config = dict(
    model='class-conditioned image diffusion model',
    dataset='photos of plants, animals and fungi (iNaturalist)',
    train_examples=38949,
    image_size=32,
    horizontal_flip=True,
    conditioning='class',
    arch='dit',
    objective='v',
    cond_dim=128,
    targets=['species'],
    num_classes=646,
    cond_dropout=0.1,
    norm='layernorm',
    activation='gelu',
    mlp_ratio=6,
    head_dim=64,
    fused_qkv=False,
    qk_norm=False,
    inner_norm=False,
    moe='soft',
    num_experts=8,
    moe_every=2,
    expert_mlp_ratio=0.25,
    slots_per_expert=2,
    shared_expert=True,
    patch_size=[4, 4],
    layers=10,
    width=192,
    positions='learned',
    optimizer='muon',
    muon_scale='match_rms_adamw',
    lr=0.0026,
    momentum=0.95,
    nesterov=False,
    orthogonalizer='newton_schulz_5',
    adamw_lr_other_params=0.001,
    l1_shrink=0.03,
    steps=4600,
    batch_size=64,
    epochs=7.6,
    lr_schedule='linear',
    final_lr_fraction=0,
    warmup_steps=230,
    weight_decay=0.5,
    adamw_weight_decay_other_params=0.01,
)
Rows from block 7 of a small class-conditioned image diffusion model, named by matrix and row number. Rows with one number within an expert belong to one neuron, the router's apart. Each number is 500 + 25 x the weight over its row's rms, rounded and kept within 0 to 999. All counts start at 0. Numbers have three digits each.
Before each expert's rows are labels from the 100 images, of 14976 (inputs lightly noised), where the router gives the expert most weight on average: "strongest on" is what is common among them. Only what is clearly more common there than usual is listed. The data: photos of plants, animals and fungi (iNaturalist).
# router: slot weights (model.blocks.7.mlp.router.weight, 16x192, trained with AdamW), inputs 96-191
# up: expert up (model.blocks.7.mlp.up, 8x48x192), inputs 96-191
# down: expert down (model.blocks.7.mlp.down, 8x192x48, transposed), outputs 96-191

# expert 4
strongest on: class Aves; phylum Chordata; order Accipitriformes; family: Accipitridae
router.8:457477524488515462526496463494507459547451511446499521503547531524531495475485489512528555537456507479494512441461511539507495486517500495530492513497503481470521499519496510494490454504526506466529506512487484496456475514512514515469527493466529482508478504502513500513486540474522494516
router.9:509481491521497530495496469565502477466469540499483483514501529484507469518501436479550469533437508529477493453460519525480526513494522456503490532508509516516514520505525506568507517520491518476522501464516511508465552491505513503515501541500544502523513469537532503498507478501490492501
up.0:500499504532499501499500488461504498498502568500480502514502485505498500502506500489502503538217513502504496508511501504497510515498500495500498496500506501485496508512478500501492532507497502555489502501503498502500504500481507469501493501499500496498499501506500487489500504503500509500
down.0:500505496488500500501500500500500498500500500502499500501504502500500500500500500513500500504602517500500500500500500500489500457500500500500493500500500512499500385500566466500500520501503497505503500500512500500500500500511492497504500498500500500500500500500500500497500500500499500500
up.1:570538473503482501499503471509538467501506525483411500490455496506511500489498507493500508494494500503489500465463496496475497466499497573511635500506487495512483495492500511474511484492492480513451498500484473509499477518498523474505529594506488506499518507500485510518499494499497497504
down.1:500532501527492500542500500493500529498523499499453500501502507500515500500502500488500500506506480500500500500500501498513500503500500500491592500499500476511500542500504494501505527516522493507422500500459500500500500500506470486507500337503465500500522517500500500465500579500517500500
up.2:494495515741500493498503495489500495500495500500514499496501491503492502490524496473499489496432505521501498505501526500495500500502504507501396499499494517576500501499485499492500497499484500494519501495503510514498556492503518525498502531490525500498555489497503499445500500499491484495
down.2:500490505239520501497500500516500488500462500501502500494504506507492500500500500466500500533491521500501500500500500506459500519500500500496458500500500494497500515500504511500499522499504491498549500500500500500500500500500472511521500450501505500500443563500500500434500499500495500500
up.3:509505474509498463458494520501500504505511483499423496591491500504502500496498500525500498498510547496500491501510506466445503493504500539522483497499501499531500434488470502503499494500529500499508474500458497500481495499510523514499488495498526502493511502489480529460499502504531498509
down.3:500501532511486500545500500497500548519506500505372500503506500500501500500500500532500500460499530500500500500500500504552500556500500500511496500502500455505500517500481500499500500504501500500503500500497500500500500500498497503496500479502484500500488500500500500454500516500507500500
up.4:503500477489482470514499457548500496493494464475543495496616489502486484500477528526507504506509487497501485500499477544501486506498497530499534500509500474523500504510496519519503514499499580501505490497423509502500470500499442559541496516447500502500491490499495506525487480531493496521
down.4:500475500526456500501500500498500486500502506491501500511406490495493500500500500502500500500481465500500500500500501476471500546500500500500518500500500405533500529500372487500500527505561495500497500500469500500500500500500438500536500526545497500500496538500500500483500503500487500500
up.5:518520502500514506520500499500510505490493481508479500496451488478495500521498502499496498497534482514501502494497488524592468551495500491466504468495506503504515499501494487496499449503506500503474502499486494500508515506565453512500500488505471501505466512500500511502499500455499500492
down.5:500530500482486482499500500498500503494498499502480500498548495500501500500500500464500500497492489500500500500500500471479500507500500500511501500500500504533500548500505502500500480516504504500461500500489500500500500500443504550507500501505485500500531500500500500504500515500488500500
up.6:501500518512500503517505514480500536502535514493478502506462499508501492501494499516498500488500465547511496500498445515527500497496500526542497496500500496510500496498481510493498501499546508497498500501488503500476494503500464511501498500525499481501495536499495492242501509493571503533
down.6:500499515484494500464500500493500495504512501497497500493563515500509500500500500544500500509484477500500500500500500486517500516500500500469514500500500467513500498500483449500494491481536500500525500500493500500500500500499500476504500539500497500500500454500500500262500527500572500500
up.7:499491563491503499504512498501492497500498553493468500499497500502498535498485500502503507501484431451500501501497490479561499505501485462511496520489500495497511526502506499500499486495510500501494503487468478496505494494501462532492500503502601504497502482500499524492501526501485498470
down.7:500500432533502496508500500486500497493501496447509500517549486500502500500500500520500500592499375500500500500500499492465500501500500500454537500500500500491500449500483502499505542499497500501475500500530500500500500500500497597541500496513589500500505495500500500520500478500520500500
up.8:500500485498497515484468489507500503500498534502500500504500500491500500500499498501500494500444499502500500501499500514502500501501502407490497500500502500434494499501513500511492498506501500500501500500497570500500500500505449499499496665472501499500500498500500489495500497454576501500
down.8:500515527481505504501500500499500503504509500547500500506494518500527500500500500495500500522559491500500500500500500487499500494500500500527501500500500500498500440500506500500484500494494519500484500500496500500500500500501511509498500566500501500500502500500500500490500513500516500500
up.9:496501484388496506500521507510500499517497501499518500509601500500476500507516509499497501503501520476503509500499499505498500515500537505539517505500497489502504417500501500504496504500498503479519499500500473477513507500495506492503502509502504501499503514499500491318500509528505501504
down.9:500504513590507500495500500429500502515500500531523500516403501500495500500500500509500500498541546500500500500500500468522500490500500500479473500500500388502500546500509500502500504501527500500495500500538500500500500500500500495519500457500495500500562449500500500422500465500540500500
up.10:499500497506506492502498498479501498495502504419507499497530498495500502509507499535498501499494568499488497497499500566500503500500500550465485500495499492529500521500468500499502534480590495504495499499506494495523535514498394495500509493500538504500500512499532500518511501477497498502
down.10:500492536507537507522500500516500484500504503500518500501471500500497500500500500503500500505474510500500500500500500482512500535500500518514506500500500510500500487500422518500500504496605500500500500500508500500500500500511355488500500495525551500500487496500500500503500507500548500500
up.11:497500496500501503493500490518536491500470501495456499493577437500499501508500502482506521523476451499486510504500495598502499500501480531432589500501500503526484517488483441508502500495511472482493502507524495501512499503500507485485507518492433499496456453498499504394502532507522499535
down.11:500465528512521500520500500523500491497532484497478500500423502500489500500500500486500500504499498500500500500500501351495500471500500498576602500501500535439500473500513504500501513486549500500485500500531500500500500500494501437506500496503402500500527542500500500434500523500531500500

# expert 0
strongest on: order Lepidoptera
router.0:484511526536525504547489480466466469505473502506478505485529506481506521558528526504478501505470551528561475493468495555519493518448499486493491508504487496516504560467521495554506473532501459489493519493496501496514503544484514485500480496504478448475470484484486513508490507524514469482
router.1:477479541511505496520540499493482481445483490465549469518549530498496508535494551546494549514527522523468523492487544493457464489492490483446529478470490538501512496532539518527485465492497480468497493492514549509496473506481479496472503510479495506534446498495534550455477473482523530483
up.0:496513520544511500498466501526497500487500501522500496500497517480522493515543506528501492519471704509505500482499492537499496503500518499513501502500503500538507454496520496499513442507547539519503500496483508503501497500530413480498495502498428514504465499498498507538545496500498515501
down.0:500504502470529500503500500523500503454502500503486500488476532500500500500500500467500500529553551500500500500500501535484500462500500500470492500503500543509500526500507511496500498499496500500534500500530500500500500500486475535504500477500413500500541509500500500529500471500433500500
up.1:494511508520484497491501518483502504477498539513458500507497493501490497501499498489513501506620498500473499501494525485496500504538502468519514528503496464505498527482489520501528492504528511500515499507503499510495491513487618497567505478501513499484537496500500499497494484497491470544
down.1:500485502520520500520500500576500520496506489497498500501497505500499500500500500457500500500516469500496500500500500493440500509500500500543491500500500506529500441500476517499501506496517500500516500500499500500500500500515591507581500503503496500500529491500500500474500506500585500500
up.2:498502576504500495503502502502498496452503491500564500505501500503501504497516502546501499495497569497463499500497500495430500566517497499467643496469500515521504480501512506489504499500524502486471496500504481450506503549497480493500500501497491500501444503498498524459501504509508547454
down.2:500478493459498500492500500518500502498494500500505500495495508500497500500500500488500500480560511500500500500500500413473500492500500500498516500500500642478500502500508502500475500504472499500489500500498500500500500500479476510612500443500497500500500469500500500518500540500411500500
up.3:500517495535500507500498510523501495504508510424508501537491530500516499524499501463506498531593497508488501500503501472499491398500500426518532492501499499332500444506495502497505491486501507505576502499513508491502499501499564520500499502495487501498447513501515501519501488503500495484
down.3:500494435500469500491500500504500515504501504498502500501496533500490500500501500438500500466488493500500500500500500489526500490500500500506458500500500498498500509500508501500500498505514500500589500500490500500500500500474543512524500501500503500500587498500500500513500501500502500500
up.4:494515518494473495500507500493496490500498508492486481505500505549481480500492500498499516511370499499500499497514499519490506498501498484517498505511494510491511484517489484504526503531497500448389501511506492499499501495489520596539505496510495497507520487499494511535489503575495499499
down.4:500505484565500499491500500502500443478487500502474500559502534500497500500500500452500500538494540500500500500500494507519500500500500501500489500498500453453500382500478555499493493498517499500477500500513500500500500500547491522531500527501504500500461503500500500510500526500502500500
up.5:500499502505501555482464475481498500497523472567510502510503502501501500500487500605491503496494530506496500501507508507489504490495498508501494500500500496630491503501479499506497510482498502501416501503500490499500500500472442448500463540497500500500500494503496498509504496496486502489
down.5:500498504491493500501500500510500481500500500503516500492474558500520500500500500511500500543503496500500500500500499513471500472500500500500456500481500496508500541500497633499501523500499500500498500500493500500500500500520457480493500527500572500500503501500500500489500483500504500500
up.6:521461600450504539501477522472505479500503501514501514500554491500518493481507497572521500499505395505503500496493504492469499502484523503521483458458494540502500505503498487496499502494517491527489521510500503473519512511437535411484493496508516503495497466495534502471502467501506490489
down.6:500435508452499500491500500539500495506500493500444500450387497500494500500500500548500500520592502500501500500500493523498500533500500498505505500501500572496500391500493506501500500492499496489438500500494500500500500500516517386544500499498535500500534524500500500486500495500512500500
up.7:502525488473499490503493495530499501500481499487499489501551499508485487509489476500500488486592555486515485505503510505502498435515507538541555494499511498510499499500538487501524494500501500497528506499484543499506499501466491498481500499500347513499436505500503507462503490494493482501
down.7:500508462515483500451500500448500500532488499497486500533427500500479500500500500397500500482522500500500500500500500438531500525500500500508573500500500502543500526500519499500499499498500500500560500500500500500500500500537506548497500480508422500500566476500500500469500503500477500500
up.8:500507498523498507532501498516474508497499488430464500499498507513501500484518501493537501499489479507505461501485437491512500477500501490498491536525500478537514506503493506505496505504500515486488500492499484499500504497502623499500498495505511505499512500500501405492500558482528499513
down.8:500500505457559500504500500467500498500500493496504500499511500500493500500500500596500500511483465500500500500500500495487500513500500500499489500500500484491500486500660497500500495500498500515500500500523500500500500500491690506510500500501494500500516506500500500473500498500533500500
up.9:500505497439496470486498493503500493507501548526500500507494488533500501486497482449501504530521435499506499500492501511492490471500507632505454501527498513509504477492597484497526485501516499486514498504507498504497499457523435512496510474484532503503526501498498501518501494475497497547
down.9:500499547499544500501500500476500476532501500502469500519512448500500500500500500497500500484524470500500500500500500510468500361500500500485497500500500425568500499500514501500500500502585500500501500500496500500500500500476320479499500505501503500500486520500500500503500499500495500500
up.10:509505503501523519490498511499498531465517484498528487498500510523510477506499514505489498528659482503486502506503511487499491509514493335499501510442502508499495495499532533498500499500504508492536500496501550500520481498476528534497497567504499500508458500489500502488493467500512521434
down.10:500536398484496500527500500497500519492483500502534500505502546500509500500500500467500500511517501500500500500500500474462500523500500500543519500499500518470500530500508508500500570485500500500548500500498500500500500500557527514538500431500511500500546496500500500497500499500530500500
up.11:503511448512497491496497492507500506502508467510517498510480515497516495503574501401471479500515592506505499491505498501527500487486499484493480493500500499504493488500502502481466495514493520500506498469504568487500577491501505562496491502495574514495500480507500491495496497495468493589
down.11:500502513482521500551500500484500566500504500499520500581600532500530500500500500475500500492524605500500500500500498520486500519500500500512509500500500495513500578500621506500498492502499492500503500500486500500500500500532493562496500483506511500500533499500500500539500495500499500500

# expert 1
strongest on: class Aves; order Anseriformes; family: Anatidae; order: Charadriiformes
router.2:540473502460486492514483443515470515493500469456504514505536489484533518489530489503521483527520514508480486504483476482509501494527478505527446484506499507513477494518522483484473485489510466536494521461467509503479514506466483433475462488500460497536496460517487479504520512449481464489
router.3:515486435517480511498489533501470520470499493502477557505482463515460533486505464504508486497498437533550456462518506489516506510497503492501486507535519482481515492542504500492509521453518522496470481496513521539492543502524463480489514482500534469510582449509469534516504494529533513559
up.0:501484492500498474521496467552499498524490497473430499500520456484532508492488472486499490491530497501495506499516505489499531510487592455495495498527511509455499555501527486504513596500525479506503501500510592480500515516502471523519484488492499492500503502502500520501503505495512498500
down.0:500497499506568500512500500486500500503501502501433500480488473500479500500500500496500500467459498500500500500500502464497500531500500500482501500502500552545500429500496477516499500506501501500402500500504500500500500500457498497590500562500482505500528480500500500577500501500532500500
up.1:488477536499500500500481496491500483499537479542500513527526489499517500503500501535499504499466491500500506500496506500472493311503502493503500505495500501531500500496443519487501500499490502499497500500525617503511499502504331431500499511501496499502518495497500502482500503481502507497
down.1:500505480487520500498500500500500504492500497499497500501488504500459500500500500474500500519475494500500500500500499500460500505500500500478497500500500497467500471500651493500500526487446515500499500500500500500500500500517384499528500545500473500500506499500500500500500501500516500500
up.2:499499511456475483501498516506500496501500508494492506503492500502510499503506468439500490488562503498503480499503502496501505472500521459525394506499501500332501491480474487504497511499492492521522499526500559502503504510496632502503500495500474503511551470500501498501495498497499500520
down.2:500498492501534501511500500470500506500499500502500500487499501500485500500500500484500500445542545500500500500500502488501500490500500500469460500500500535492500445500528471502500482504497496500534500500485500500500500500404616431479500502499445500500464489500500500495500503500480500500
up.3:501505467496485504527498509526501502500496498457612503486487520504495490510513490498523500503485474501499501507492493500508487496541503502484508503457503491430500441502425493515499493486467505500524495498458580508491490472532500480498500508503516521503508505508498500502496497476500498485
down.3:500492519446505477467500500500500498491486502503579500477545497500594500500500500480500500517611443500500500500500501512464500483500500500506543500501500503424500574500504483499501485518524504507456500500511500500500500500502527481457500534499506500500467494500500500498500523500500500500
up.4:500504512380493500500496494485487501498500501494465512497556501503500499504498499519501490501557721563500500503499528495499501501521504485489471506498508501474505548499500493501500507481502502500500500500481547509494507500500483467505481504489436499501495501501500487515500478501494525484
down.4:500488491567471500472500500545500509506494500502505500489478505500492500500500500490500500491541631500500500500500500503448500564500500499508469500500500505516500487500525498502502509500507499500487500500498500500500500500508499496447500496516408500500513532500500500507500516500477500500
up.5:501499495501495499566500501506502501497500496445501496499512500499573528493530502503531483478493502511497501498480498518505500497515503464537581477502500518307501501498506501500514491480498501535505500496476593500514501501506497507527495500498498494505484530513497495488508503502520495512
down.5:500447516501417500489500500497500500500500500507499500527523436500535500500500500480500500502546511500500500500500500506511500490500500500496567500500500485484500412500493467500482500498484486500488500500493500500500500500500536471552500502500516500500502500500500500492500504500547500500
up.6:504500372567498485507454500500500499499510499499469500500499486511506500457499493493496479501498332519500500497509498494497500486482500504500474500501500503495500467499526507500500499500500518500534501500509503500492518502500495496499500500500593503502573501500499491547500504500484504649
down.6:500503504499476500492500500569500516496500500500520500500496509500512500500500500501500500510508501500500500500500500409489500476500500500522489500500500592499500507500563500500500503500515500500537500500540500500500500500439522555512500509500505500500447480500500500516500574500429500500
up.7:514522514499500496498499501454482506498485482501498500502494501497585501502499501516491500502517499499495500500500514542500500456502500384492502500503500500485502531482492500500500504493500549498570499484464518501493491500513473490504526487484501501502498504500498486496500484522483506506
down.7:500500500498501500504500500536500487496496500486482500495496491500561500500500500504500500525542528500500500500500479520473500490500500500502475500499500498501500501500344475500501500506528500500577500500498500500500500500502472524485500527471508500500499503500500500499500508500504500500
up.8:508507507496474444497493466497515493499509514507458500492519522532493527500508503535509507495510373500493509500538485491503500512500491530464515509506503498502504533500504500499505502499519458498526500501492504507489479491498506441478508529503414498500564488500501505452497528456507502495
down.8:500453482485454500451500500503500497499502500499483500400499489500501500500500500501500500504497403500500500500500501559495500495500500500497498500500500532474500519500490517517503495518496494500499500500459500500500500500565487523408500504533421500500488499500500500490500541500493500500
up.9:502503495541498500501500499488500500503503480608493503501509477500476523498496498492481511537483452513496494500500489577504500479497499501547500498499499495466500504458520502490506474515502518497504499500492526500492505501532365538500496492481498496500499541501499494414500501510424498463
down.9:500476495489448500495500500499500483500502500572517500509495480500497500500500500500500500536496429500500500500500500500541500422500500500525534500500500496505500462500490508496500501494443500500490500500420500500500500500485418533599500510500484500500510501500500500468500434500420500500
up.10:517501558488484468500501498536514503496498494493494499498509508499541491517493498551513537502482500503495506500495494392503494521500485466410529494499502461534500474489488529510505518500565523498443495499488456486499500500524496497502501500508575500501471474500496517516498499513517509460
down.10:500528513491544500543500500492500485506498500501493500543537498500488500500500500499500500453524453500500500500500500543513500513500500500573481500513500499503500495500471490501500488481522500500365500500491500500500500500483460523521500520501522500500545501500500500515500502500547500500
up.11:491504468449502497483497497500516542500487483511497501498523508523486502524502492505471487501493530501499479500504501420499499501490476419464455498452501492504477501463494491500497492499470483501484510501540528502512396549537503510529498499444504504506502495507498474536501480500499495487
down.11:500476527527520500506500500400500453486477500504485500411457518500422500500500500508500500505442543500500500500500499602560500492500500500548450500500500458495500476500489505500500503502501501500506500500519500500500500500442500495499500521481455492500525512500500500465500401500483500500

# expert 2
strongest on: phylum Arthropoda; class Insecta; order Diptera
router.4:481489489509523514492480493490495487480526528558502518455474458543523498469503500520520497529495509482507505502495521497513501500480461460541447505484500480513475501511510459526519523506540484522486536516533512540495527486429461494496483557476516491505499462476467461490489487502526506470
router.5:480558551539473495486526513491490460502505471483535506459478503513494479493500476511461496520540488464511494507531490496499487509502510523478480489498444511552463535497484491480490541476483513547469528484545477513537499488504463493521501469496469463513502441521513527501476547550474476517
up.0:499499498508501503515504501499501503494485447516500500502500501493500513501483503498484507495511500501500500496505501500500508510500500566500502500500500499665500524516495500500500501505482499495438500500518392500499489502499627506500508372540493504500496506499500499503500500483459501501
down.0:500482501515492500504500500501500500500501502498510500500499500500445500500500500479500500490528503500500500500500500500459500509500500498484501500500500497505500504500470501500500506507491499500450500500494500500500500500506521501498500509501500500500499500500500500508500512500504500500
up.1:505482500509477499501499500504486499499428512646519501500505500504514473500499500494506501507415502499501500501490500513498503478504500500497509500500501494480505501500585500498506480485511530453561499500489506500494500500519403470501503515499495493504510505500498498503500481493466501521
down.1:500503493514406500497500500504500500501499494520504500488476497500504500500500500467500500508593483500500500500500500523530500373500500500494510500500500438518500462500479510497500483537499502500505500500501500500500500500500470507504500450500491500500495500500500500475500501500433500500
up.2:508526581493482478501500483492498513501474507512639498522506500500489499501502499490497496499502495500500499500500491498489500442531509495395504504507500509495516529520483501500508504460497499498542503500512487495503503513490546495514507492490531501504494486500513503434507500463541485541
down.2:500497510510509517504500500517500476492500500504603500508489498500493500500500500505500500492505502500501500500500500501499500504500500502652517500502500599404500451500510488500503506500518499500500500500522500500500500500520517573514500597518513500500493532500500500450500502500524500500
up.3:496489482508498499472495478504495494501500463503502500501510485584501500497498501505495500552496516500500499500508500537463502349506501519504496497500500498493495478480569500466507501497565523485554507503501478506499497496507387544500530446486499504500501500495499499515499492492468499499
down.3:500495498504503500529500500485500493506511504538499500501500489500503500500500500547500500495582497500500500500500498489533500555500500504501499500500500488508500501500433500500500510499566499500514500500480500500500500500487443502497500552500514500500495525500500500492500499500463500500
up.4:488500503500501493505505507452491517494486482445449500487485521500502507502580512642490503486505495500500501500504501518517499395496502450487490500522515500491499496496502500495500474541475516500463499497462474502472536500499483391508503509500516488499508500501500532515501491505471506506
down.4:500545505492502504500500500526500497505508504499476500496516501500476500500500500515500500619509505500500500500500501489477500548500500500529488500496500512485500622500520534500498506573491500503502500500499500500500500500510557481516500504500516500500453486500500500530500501500518500500
up.5:481500476468494501500505495510486496534509492500500499493472500513482554481501500438502485500509499446541489502496502605543500503500510496484398511516500505505502499489480480502464498499499494457539502507504502498481503497515525516505507489469608489499510507506503465541496498499500491576
down.5:500503494579497500504500500501500488500500502501561500486475565500497500500500500500500500519516523500500500500500500504486500500500500499464457500502500521503500488500509498503500471519519502500495500500533500500500500500507505474498500508500519500500492494500500500504500490500414500500
up.6:501506512429498500497508518469505504494500469492474503522538503494506500509540500493500517481495505500502495515499515500496505502522500483478603509474500512472502502498478489481500495506604493473445499499410499496523568495502515497471499547547463500499497500499496510467487500506478500511
down.6:500476521505537500510500500453500492498496500490510500504519505500497500500500500481500500509483464500500500500500500501531500542500500500500500500500500447518500538500487532500503495520481500500515500500502500500500500500562500540381500472495500500500503501500500500440500462500495500500
up.7:497504494464501482500496503491511490501515465497500499500521502506479538504496508495504507485510239499490500497499509510504501443500494472502500509507500491498497478488438497500499482503507499502510487505500482514517500512500483500505518498502512497490505501499501500518499511509537486494
down.7:500518499629507500502500500516500488500499502490479500501469496500472500500500500534500500507508295500500500500500500397477500513500500500501526500500500484499500502500538495504500500509499500508501500500501500500500500500512493507499500529502494500500516519500500500541500545500555500500
up.8:499502515495502531484489499582514498502502494580521496521558495492503497505481508500500500507502425504493512513499506508506497529502498500515589518500502495643475485490506491479497496495614502514495500526474468502494490502499499522498496470504518493502501493500491501486500500507546510476
down.8:500485481467503500511500500444500535500514486507463500500480499500504500500500500497500500414592403500499500500500499495445500489500500500503585500500500469481500496500439530500501532497488495473495500500496500500500500500583467519445500622501512500500554540500500500486500497500491500500
up.9:500498527500511503499499500503492500505503505584500500498498500502498496506512501523504501477457502494500501488498509500476500576499498514499499502500497501737499566501513505502489501523498487500500501501481539501501505502461432468500499486499502500497500467500502500482499498498508501493
down.9:500507450497501500520500500496500489500500504506502500500508498500522500500500500517500500513630500500500500500500500498495500516500500503514501500500500509467500465500418549500500505497503503502502500500488500500500500500527571512501500532500499500500502500500500500500500495500577500500
up.10:505500498506507504501502497493486507496500512584499500508500501505501500500478501501500517498455524500497502499514499498496481577510500510499501500502507500710504510488488490496507496494496499500500505508482508490507501496465455493500503484503492501499501489499499501514492498528556502534
down.10:500504549500585500547500500511500500500500500484522500507480506500514500500500500534500500416626497500500500500500500499463500516500500500479482500498500470494500496500449504500500509498497500500550500500503500500500500500539519530503500540502553500500499496500500500513500501500510500500
up.11:500499490500500505495500492507499499490512518509514501498499501504499500500500497499500501619647501500500498500486498503495498399502499460500500500499500507594519484502511504501500544506498496497472500500515500503505505501508499502494503621497500504500500498500500505500503507509507507502
down.11:500493498500491500530500500496500500500500500527504500501500516500496500500500500506500500504294501500500500500500500501508500427500500500500501500500500495474500552500520495500500505491500509500508500500500500500500500500517563498500500496500498500500497500500500500516500499500493500500

# expert 3
strongest on: class Aves; order Anseriformes; family: Anatidae
router.6:516538514501501464498458484542528490508482464488516537513479492550510539497448455518511498461528478487568532524507519454501469513481497515478457496535527513468532465500521493500505488467465503507489506473546504529464515454493491536496504491498533519508516488491475471528513514491492426511
router.7:507479489504480490487496453500520479527491464520540523512533512497467515490503528564480480531482494451516503481470485524481499503522497529534468508473473508527493467485477477475534445505530533456498504508448538535507476495469438496492479504482507484506506524493550528506492448496503486516
up.0:511498499531494501500499487502499491496511492482500499506411490420499505487482498448495504498491530498500486510502491501509492529501503513499505497498508468495501511512496499496499502523500501522506500501481493502487499502581482548500498501493506500494497503501493497483503554540531501516
down.0:500498454482507500500500500459500503502499500524501500519519498518510500500500500473500500490629501500500500500500500444494500498500500500532494500500500498507500450500438491500500491491486502500463500500481500500500500500464494568473500491500512500500499504500500500457500506500497500500
up.1:491484497496499500481496501500501499498502534504484501502558506488526501499499514481503500503469460503504503503494502474504500504504501487452505496527500496481500495523517509506500500500523501497517500500515494490493502502503482523496486510500564500502281490500498497498502507558513504507
down.1:500497506510504500506500500499500493518504500511492500481466476500484500500500500437500500489600465500500500500500502503518500497500500494543487500499500545478500438500413448499500488503501499500497500500501500500500500500490501518521500490500517500500707447500500500492500493500501500500
up.2:500500522479496457482496498504499500500467500525297501516488496533539516496500498500500501555500504502518497500524509487494510398506500507416498498500500502504500499488498494500489500498509500469496500496517504500492489498526505522499500499495503500500471501500496480547502498500499500527
down.2:500506465522494515529500500483500498464517500532307500495516484500504500500500500502500500551513505500500500500500501512507500497500500500572501500500500514490500462500555501513500501499514500500501500500509500500500500500477533534492500499492497500500542504500500500542500497500461500500
up.3:506500495497498504501493501496500510499499493454506504555606565505484513447515501500499500498515469500517500501494499497502497436492502485381361525509499501527513497492509484501502509490504501503521503496501512481502505487508467479502502400494540491500491500500490496563500512482518500516
down.3:500499514505505500466500500501500500502507512475502500502349530500505500500467500540500500493453496500500500500500500499511500618500500500599357500500500554516500476500544510500500517500526502500517500500528500500500500500499534540503500531500524500500484492500500500563500501500514500500
up.4:482487511496517499501501492527493495494533569496505502514500502500516498500500500492519499527418501504494505505496499502463499464501487531501500514497498500509491565506516500497498501423501498498497500514505422494485517495500647515500498478484496505504501500503496487498500483498492499534
down.4:500501509430480501510500500484500500472528498595521500488500506500498500500500500506500500514529532500500500500498501505501500438500500508522522500500500482504500300500557510498500465498494500500499500500475500500500500500506572490527500432518502500500485481500500500499500449500424500500
up.5:500496497500500507514501535497503498500493599435502502495497500489504500501499505418499500438431501499500496500500500501495498408500500496482498500501500503568500550502579509500497501508517497498496500505517505498502488499500651499499499566497507500499500499498511497480492504501500500475
down.5:500500508499497500510500500504500492500501492507500500497507500496500500500500500426500500489467503500500500500500500512536500431500500500499500500500500464450500481500518496500500501500509500500499500500508500500500500500502519498503500493500503500500482524500500500493500501500505500500
up.6:508502490488500507499499493499502502537496503486499497480478507451507495498491499456503496496479543500500510500499501499505500480487498508411515472495506503516508526512484507495500507498510516495557495510508511500511504490543497516500516491504732501517531500494507481508500500500507465449
down.6:500495482524502500489500500492500532542492495505499500466492498500481500500500500468500500509503558500500500500500500483517500496500500501509522500500500513502500494500511501503498511507461499500497500500479500500500500500508469527493500533494781500500486473500500500528500513500484500500
up.7:499507481502499494500496435512489499497517423577512500502499510502501493524463502440500499571532504509493501500500499474499499530500500444616468501499503481492503492501482501497483485499518518483500499498463520494481510506506496548508500481498430502501496502501503498485495487524459500489
down.7:500472488501413500527500500494500482504500480557506500513490499500483500500500500489500500511461506500500500500500498507478500417500500500426447500500500442501500552500474522500500470497530535500526500500443500500500500500475524510493500576500411500500474545500500500472500545500412500500
up.8:500500502497503505499499499502501502501507467537519503499500486497503496500500500488499494579493500498499505500501501506524485252499499445512500504500499500545500468500514498500504499504499500505517500501485497520512482501501494485500494525499503500502511491500497500482490502499499500499
down.8:500502502503504500510500500499500500500499499508518500499498532500505500500500500502500500558505484500500500500500500481519500562500500500500500500500500506520500599500555490500500500513463500500500500500500500500500500500496484424500500500500502500500481497500500500500500500500500500500
up.9:501493491575515498554480500500483497500498512512525503496491467500507559496464497499504525525478502496565503501490504493516493557503483479443554486501500486499519475500499490505500483492498511537483494471493534502499511501537497487479507508502524484500515499502495503448501479512513488509
down.9:500510500428477459471500500451500525469497500548588500493531529500491500500500500433500500520482523500500500500500501492492500502500500495546569500501500514479500492500484500499502481515491515500499500500516500500500500500425521551498500513501561500500535488500500500412500504500516500500
up.10:500500500497502511503501523492502496502476500301499500495493497503503505500479497556497499504634499499500503500513493503504499441500491522498500499502498551472475500486503501497503524504502487527476502499504496500500511506490639515495501485497519499501505512502497473487501474508511499507
down.10:500509516506566500475500500505500501500499499445484500484501503500435500500500500502500500446504510500500500500500500485553500249500500500525500500500500542496500489500545512500500501499500499500475500500485500500500500500505556468497500508477505500500496482500500500499500472500498500500
up.11:503500570466500503502510515518498482497520491456506491500672503496506497495515525516509497491503371517498495500501505474463498523502497497550605492504504454499500490462459524501485502498511423508506495496471516499507499497479476501465499504495511500505516501500494493461517524534527500487
down.11:500503469506506500508500500479500482498440500490520500494318518500501500500500500494500500501516404500500500500500500504501500522500500500441554500500500508461500530500454490500500511508479498500536500500504500500500500500556566482478500515497472500500452473500500500456500513500510500500